From a checkpoint of a small image classifier: batches of 128.
Rows from block 6, named by matrix and row number. Rows with one number belong to one neuron. Each number is 128 + 32 x the weight over its row's rms, rounded and kept within 0 to 255. All counts start at 0. After the name is the row's rms in percent of the matrix's.
# fc1: MLP up (model.blocks.6.mlp.fc1.weight, 768x192), inputs 0-191
# fc2: MLP down (model.blocks.6.mlp.fc2.weight, 192x768, transposed), outputs 0-191
fc1.486 080 [179 155 103 132 102 128 111 124 113 196 146  94 138 134 175 153 131  98 152 124 113 138  62 153 167  71 158 149 157 147 108 132 176  98 102 134 210 116  68 135 150 147 138  95 137  97 122  97 124 135 108 167 139 110 144 113 153 134 170 198 177 151 108 156 168  99 140 111 109  78 144 135 149 141 162 100 145 121  90  96 112 145 194 188 133 141 107 130 115 136 121 132 100  96 147 107  61  89 138 181 111 133 149 116  97 199 179 101  84  91 162 122 179  90  93 102  99 140 127 124 172 140 124  64 122 112 105 122 114  82  83  97  87  17 153  46 130 109 132 164  80 131 107 137 173 123 154  94 173 135 167 114 166  92 111 170 132  68 160 158 113 134 197 133 109 126 107 137  89 175 114 113 128 162 177 142 125  82 150 142 139 141 151 151 114 160 141 104 117 132  88 185]
fc2.486 083 [ 91  99 144 112 107 131  91 160 105  93 148 170 185 109 131 111  70 147  98  87 148 120 126 147 106 150 135 111 122  77 110  97 110 141 139 110  83 113 106 196 144 127 151 132  64 121 182 136 185 121 121 124 173 131 151 122  69 144  82  63 149 136 134 154 129 201 149 113 174 162 153 110 110 139 147  90  70 119 117 111 114 117  90  74  79 127 203 196 102 113 140 119 100 113 172 142 173 116 172 176 159 132 117 129 119 119 124 126 113 209  81  90 144 126 129 159 120 175 181 228 150 191 174 184  65 126 123 153 116 118 116 116 164 202 165 185  74 138 115 122 134 121 166 176 105 163 140 130 117 133  96 175 110 106 121  98 115  97  69 144 173 125 147 101 135 131 194 141 128 136 118 127 151  85 111 185 124 115 106 133 153 150 118 161  86 156 134 136 139 148 131 113]
fc1.487 091 [137  99 121 134 160 153 106 176 151 109 188  91 113 179  65 100 180 101 108  87  98 162 137  70 106  84 180  54  88 125 103 187 109 136 162  86 154 173 157 149 173  82  87 132 131 141 121  80 139 157 139 105 146 146 121  93 141 121 151  86 136 120  50  86 152 161 189 133  91 107 129 170 125  97 156 103 151  93 110 202 135 146 124 138  79 137 145 150 129 131 154 175 153 170 153 150 117 149 120 116 110 124 131  78 162 127  87 222 182 144 145 132 104 149 114 135 155 158 109 162 118 136 137 104 130 121 126 117 165 157 135 128 141 143 122 174 145 142 139 165 194 158 133 123  97  99  70 110 155 118 122 146 124  85  50  80 122 174  88 145 142 130 126 147 134 201 118 150 125 122 130 166 188  72 122 196 175 148  72 110 171 120 123 145 150 146  92  87 143  83 142 116]
fc2.487 087 [115 107 115  69 109 122 167  97 130 105 107 140 139  77 179  99 109 215 153 141 110 114 164 114 120 152 102 144 184  68 120 112 129 110  95 125 124  81  45 140  96 151 138  88  94  93 179 117 112 134 144 120 124 168 156 180 174  95 112 154 151 105 156 171 124  92 127 155 117 103  94  79 151 155  55 152  76 189 183  72 132 103 159 105 108  75 146 138 127 147  91  99  87  95  99 109 129 119  99 196 122  91 182 120 150 182 156 121 138 175 136 147 159  88  97  97 131 137 128 190 171 117 118 164 152 122  99 135 150 135 156 106  80 133 119 130  80 178 148 110  92 130 118 119  72 105 176 126 151 100 146 141 177 116 181 164 169  68 141 148 142 103 128 126 148  69 152 136 102 171 129  95 110 147 122 116 107 103 125 111  30  72 130 100  93 151 148 157 109 163 122 152]
fc1.488 071 [120  87 145 197 130 111 126 135 104 109  83  85  60 114 138 107 119  87 159 103 131 142 109 154 160 159 139 170 155 117  77  80 184 112 124 176  81 169 144 137 107 152  73 176 117 142  87 171 158 108 152 107  91 120 134 129  96 122 140 101 134 137  72 138 175 117 195  82 138  96 194 112 147  54 188  91 114 133 106  88 173 128  81 122  84  86 178  86 154 189 132 143 135 103 139 232  73 109 149 130 118 177  74 174 121 128 124 155 113 150 138 128  95  79 123 120 173  94 161 125 106  99  71 125 202  83 134 144 145 100  98 172 209 199 137 136 121 138 151 137 101 155 135 114 124 126 121 123 106 114 168 110 183 124 170 101 109 121 154 103 108 155 110 181 120 124 145  80 159 110 161 138 156 127 129 128 109 145 152 151 119  72 108 132  87 139 119 136 127 109 122 108]
fc2.488 076 [163 111 130 111 140 126 214 146 148  97 127 184 149 101  71 177 158 180  90 166 120 117 131 121  71 110 124 125 143 145 116 156 131  85 129 103 220  69  99  96  60  97 117  88 107 119 110 105 115 197  78 135 138 130 100 123 116 113 161 145 167 129 166 165 158  95  93 186 145 155 114 166  82 166 113 123 164 162 116 123 109 142 190 158 151 102 121 185  89 105 122 190 117 106  99  64 140 163 122 121 151  69 150 108 140 132  89 108  52 148  55 142 145 130 115 123 161 145 159 138 100 144 124 116  71 114  96  65 106 126  94 113  88  86 119 134 135 120 161 138 147  73 153 140  86 141  93 156 154 118 130 165 148 144 139 156 188 140 119 133 128 138 159 113 157  98 134 134 116 113  70 170  76  93 157  95 154 191 134 117 182 153 183 110 165 150 126 180 140 124 164 131]
fc1.489 085 [163 140 163 151 228  96 142 145 132 101  84 119  92  96 121  58 142 101 125 159 152 124 145 118 125 186 131 159  95 111  87  76  99  89 125 131 152 102 149 174 122 115  84 107 118 195 148 123 132 112 128  70 138 187 136 115 172 127  96 109 146 148 119  93  91 131 174 151  77 174 130 107  85  87  75 102 140 160  92 109 139 186 151  92 101  92 195 100 165 133 158 104 108 172 120 145 125 159 204 130 159 128 158 106 104 166 161 141  91 133 184 180  94 164 135 183 139 141 133 171 170 209 103 130 121 131 168 116 142  81 113 160  45  71 134 120 132 111 107 129 183 106 123 159 129 119 132  65 138 114 149 172  76 172 134 140 108 135 109 130 125 172 102 122 119 122 154 145 101 109 147 137 162 126  77 145 119  63 145 133 162  58 107 171 119 132  79 125 105 135 114 121]
fc2.489 096 [117 165 105 133 131 120 140 151  98 169 141 137 102 137  93 139 153 109 166 109 125 176  70 137 122 107 113  93  87 149  61 181 174  62 159 145  72 166 156 184 175  80 140 142 102 112 187 147 157 145 100 121 134 124 131 151 113 165  85 140 150 118 140 109 156  82 175 149  74  89 123 135 135 150  68  83 107 135  90 129 113 129  89 194 141 130 113  95 127 167 108 116 118  98 164 117 141 196 111 146  97  88 104  77 109 143 150  59 163 107 188 107 129  51  93  90 119 159 119 108 132 143  99 126  70 136 151  88 116 185 154 198 163 131  73 116 121 147 125 153 117 139 115 132 149  99 123 147 141  64  94  99 115  96 145  64 145 115 136 123 122 175 109  77 128 122  99  92 141  67 122  96  94 170 119 117  87 102 191 120  75 141 168 139  94 121 122 129 129 221 134 104]
fc1.490 103 [107 156 128 127 150 107 124 159 136 151 155 118  98 128 111 107 132  92 150 117 134 130 158 216 167 176 158  92 171 140 125 120 136 120 129 130 140 171 115 156 141  46  32 137 127  76 115  77 160 143 124 140 147 153 114 110 163 139 175 156 103 110 211  95 139 108  75 142  90 158 174 150 132 123 152 147 104 154 164 115  94 164 123 102 178 123  98 159 169 115 111 165 142 124 143  78 162 172  75 136 175 142  94  91 132 146 174 130 115 140 137 146 147  78 118 116 121 165 190  89 107 179 139  80 124 107 139  92 139  56 111 106 147 165 134 146 117 191 121 107 140 105 138 146  67 130 148  95 124 112  97 141 164 116  78 154 163 130  74  64 145  90  72 100 173 130 123 145 180  68 104 145 213 121 151 119 103  77 123  68 176 124 147  89 137 103 137 169 182 133 129 153]
fc2.490 104 [167 109 202 174 139 156 142 115  91  94 138 138 158 109 138 147 174  99 109 158  83 100 134 106 127 113 131 128 138 148 126  76 178 115  98 110 115 106 113  98  90 150 152 141  91 136 135 139 136 151 119 153 102 156 134 116 138 178 134 150 110 129 137 122  47 101 162  69 113 194 131 124  76 157 148 156 144 114  84 134 182 146 181 157  97 131  64 148 134  32 121  83 126 103 114 175  91 113 121  99 132 121  70  67 166 119 105 129 104 105 178 151  89 122 153 105 101  15 105 147 150 103  54  89 149 148 119  86 160 130  84 150 149 101 126 132 118 151 178 114 117 132  91 128 201 124  83  85 112 132 147 141 103 132  61 159 145 137 150  88 119  90 116 124  83 106 106 116 101 182 132 122  84 134 142 113 178 149 105 193  85 160  79 130 115  89 128 144  75  89 154  93]
fc1.491 097 [118  98 121 119 185 123 138 120 102 143 107 151 130 126 152  90 187 105 156 164 152 143 155 156 140 138 125 145 172 125 144 138 185 132 133 132 142 157 130  70  73  98 153 126 114 155 137 120 135  66 168 142 180 184 101  91 131 139 173 136 158  78 155 185 189 132 127 152 157 108 180 134 178 128 161  86  91 130 107 141 105  66 173 129 126 130  60 140 109 105 155 128 128 178  77 152 104  93 111 153 134 172  72 109 109  75 132  54 112 124 129 108 142  78 121 169 108 141 139 111 100 166 128  93 151 120 197  83 129 136 100 135 151  93 107 112 135 153  94 132 138  62 154 128 128 143 212 114 124 143 154  89 165 146 117 139 111  89 171 102 121 116 179 157  63  47 173 139  95 135 154 150 125 136  96 140  89 155  97 177 174 161 173 110 100 169 210  73 143 125 113 174]
fc2.491 097 [158 118 172  97  99 133 152 148 149 137 140 120 130 150 130  97 148 117 107 111 153 129 107  74  70 125 109 153  73  96 125  94  97 196 146  97 104 140 174 145 147 161 128  71 190 119  91  95 181 174 103  65 128  59 156 143 136 163  90 128 102 121 146 104  86 139 137  64 129  98 175 105 131 165 140 151 164  81 134 118 159 118 101 122 137 164 143  60 132 151  89 119 129 131 155  88 133 157 138  84 145  77 102 186 114 157 111 155 116 103 129 194  98 151 186 107 200 133 150 167 142  91  73 125 136 184  95 178 119 118 135 138 112 185 135 114 107 156 167 118 149 146 132  91 165 145 140 116 130 110 130 217  70  93 136  85 148  73 122 142 163 164 127  87 167 151 137 102 111 153 129 146 140 143 134 133 187 163 163  74 107  81  31 130 165 139 114 181 128 144 107 145]
fc1.492 098 [114 131 135  90 133 139  98 103 117 153 144 182 114 154 161  98  84  42 132 134 114 123 143  78 125 149 186 143 135 108  79  93 137 105  91 124  97 142 160 160 128 115 145  67 125 105  97 120 140 145 136 107  88 180  75 137 181 146 121 124 144 118 105  84 114  81 125 137 103 128 139 134 141 106 151  73 134 180 153 126 117 131 141 188 130 103 111 107  93 112 160 110 182 162  82 138 135 193 147  72 154  62  34  71 123 108  74 132 180  76 171 129  93  64 144  82 123  96  92  97 129 109  86  96 124  86 190 118 148 170 106 145 127 137 113 130 182 123 129 178 141  91 115 165 104 104 121 103 122 110  98 164 156  77 126 133  66 131 127 147 111 153 165 182 127 121 112 184 111 122 118 121 146 170 140 167 165 157 117  53  99  91  98 139 146  50 154 145 130 195 152 138]
fc2.492 095 [183 179 137 120 167 176 125 168 120 101 118 112 115 100 186 218 123 161 126 130 101 121  83 137 112 185 106 153 122 136 142 153 150 173  79 115 165 106 155  65 163 191  85 150 137 149 141 108 132 155 118  95 119 109 146 154 101  95 118 119 127 148 172 143 170 136 175 134 167  95 119  96  98 171 176  96  81  98 158 153 167 114 129 145 124 172 147 157 181  92  98  73 123 153 108 154 129 126 120 148 144 161 164 155 136 144 165 102 150 145  64 147 133 191  91 145 117  84 100 174 164  76 153  70 158 160  92 172 154  90 152 183 111 112 106  82 150 104 110 109 162  78 152  73 125  88 139 101  86 145 128  86 133 138 115 151 116 122  76 129 140 115 100 130 149 115  84 132 116 191 119 165  71 139 143 103  82 160 124 213 143 100 161 152 110 177 116 106 182 167 140  73]
fc1.493 089 [ 80 157 114 105 143 152 116 118 175  94 144 116  94 104 119 141 120 158 160 157 119 135 117 124  60 114 121 163 164 109 119 143 175 112  87 115 101 127 105 120 168 142 176 150 182 159 128 162 143 168 116 123 133 163 132 131 122 182 111  99  51 106  93 123 147 159 124  76 135 198 168 111 166 160  28 106 114 138 173 106 130 124 147 139 139 124 146 145  92  99 229 103 120 101 180 133 125 128 150 157 164 103 123 152 171 106 144 178  95  99 114  71 149 158 164 122 131 108 155 125 141  93 150 137 175 163 129 117 113 113 144 108 114 100 116 163 178 110 143 162 109 169 185 122 111 128 114 152  73 164  51 170 135  74 128  88 101 145 181 165  66  94 187 147 119 129 145 175 161  45 145  86 188  94 161  98 133 153 114 195 147 126 131 131 113 123  72  78 116 124 147 118]
fc2.493 086 [ 97 131 131  87 151 154 101  89 143 107 136 112 170 151  97 146 109 110 157 155 157 141 142 127 138 112  93 104 143 131 151  78 136 155 183 114 139 204 159  92  61 101 189 171  78 118  98  66 182 120 136 121 128  89  87 131 124 168 157 144 105 114 152 141 166 109 202 165 153 117 100 105  50 135 120  99 108 142 188 142 139 160 128 193  84 114 141  99 131 204 130 105 150 145 100  64  89  80 118 154 112 109 150  77 103 100 104 152 208 123 100  95 177 120  96 103 111 157 129 111 154  82 153 194 100 109 117 117 160 118 135 143  81 160 143 108 139 163 149 128 168 138  93 141 125 133 159  91 172 155 133 104  93 111  90 132 115 135 129 115 137  90 153 110 171 133 123 121  94 176  83 122 156 175 167 143 184 155 144 157 182 137  63 150 168 204 172 135 101  72 140 141]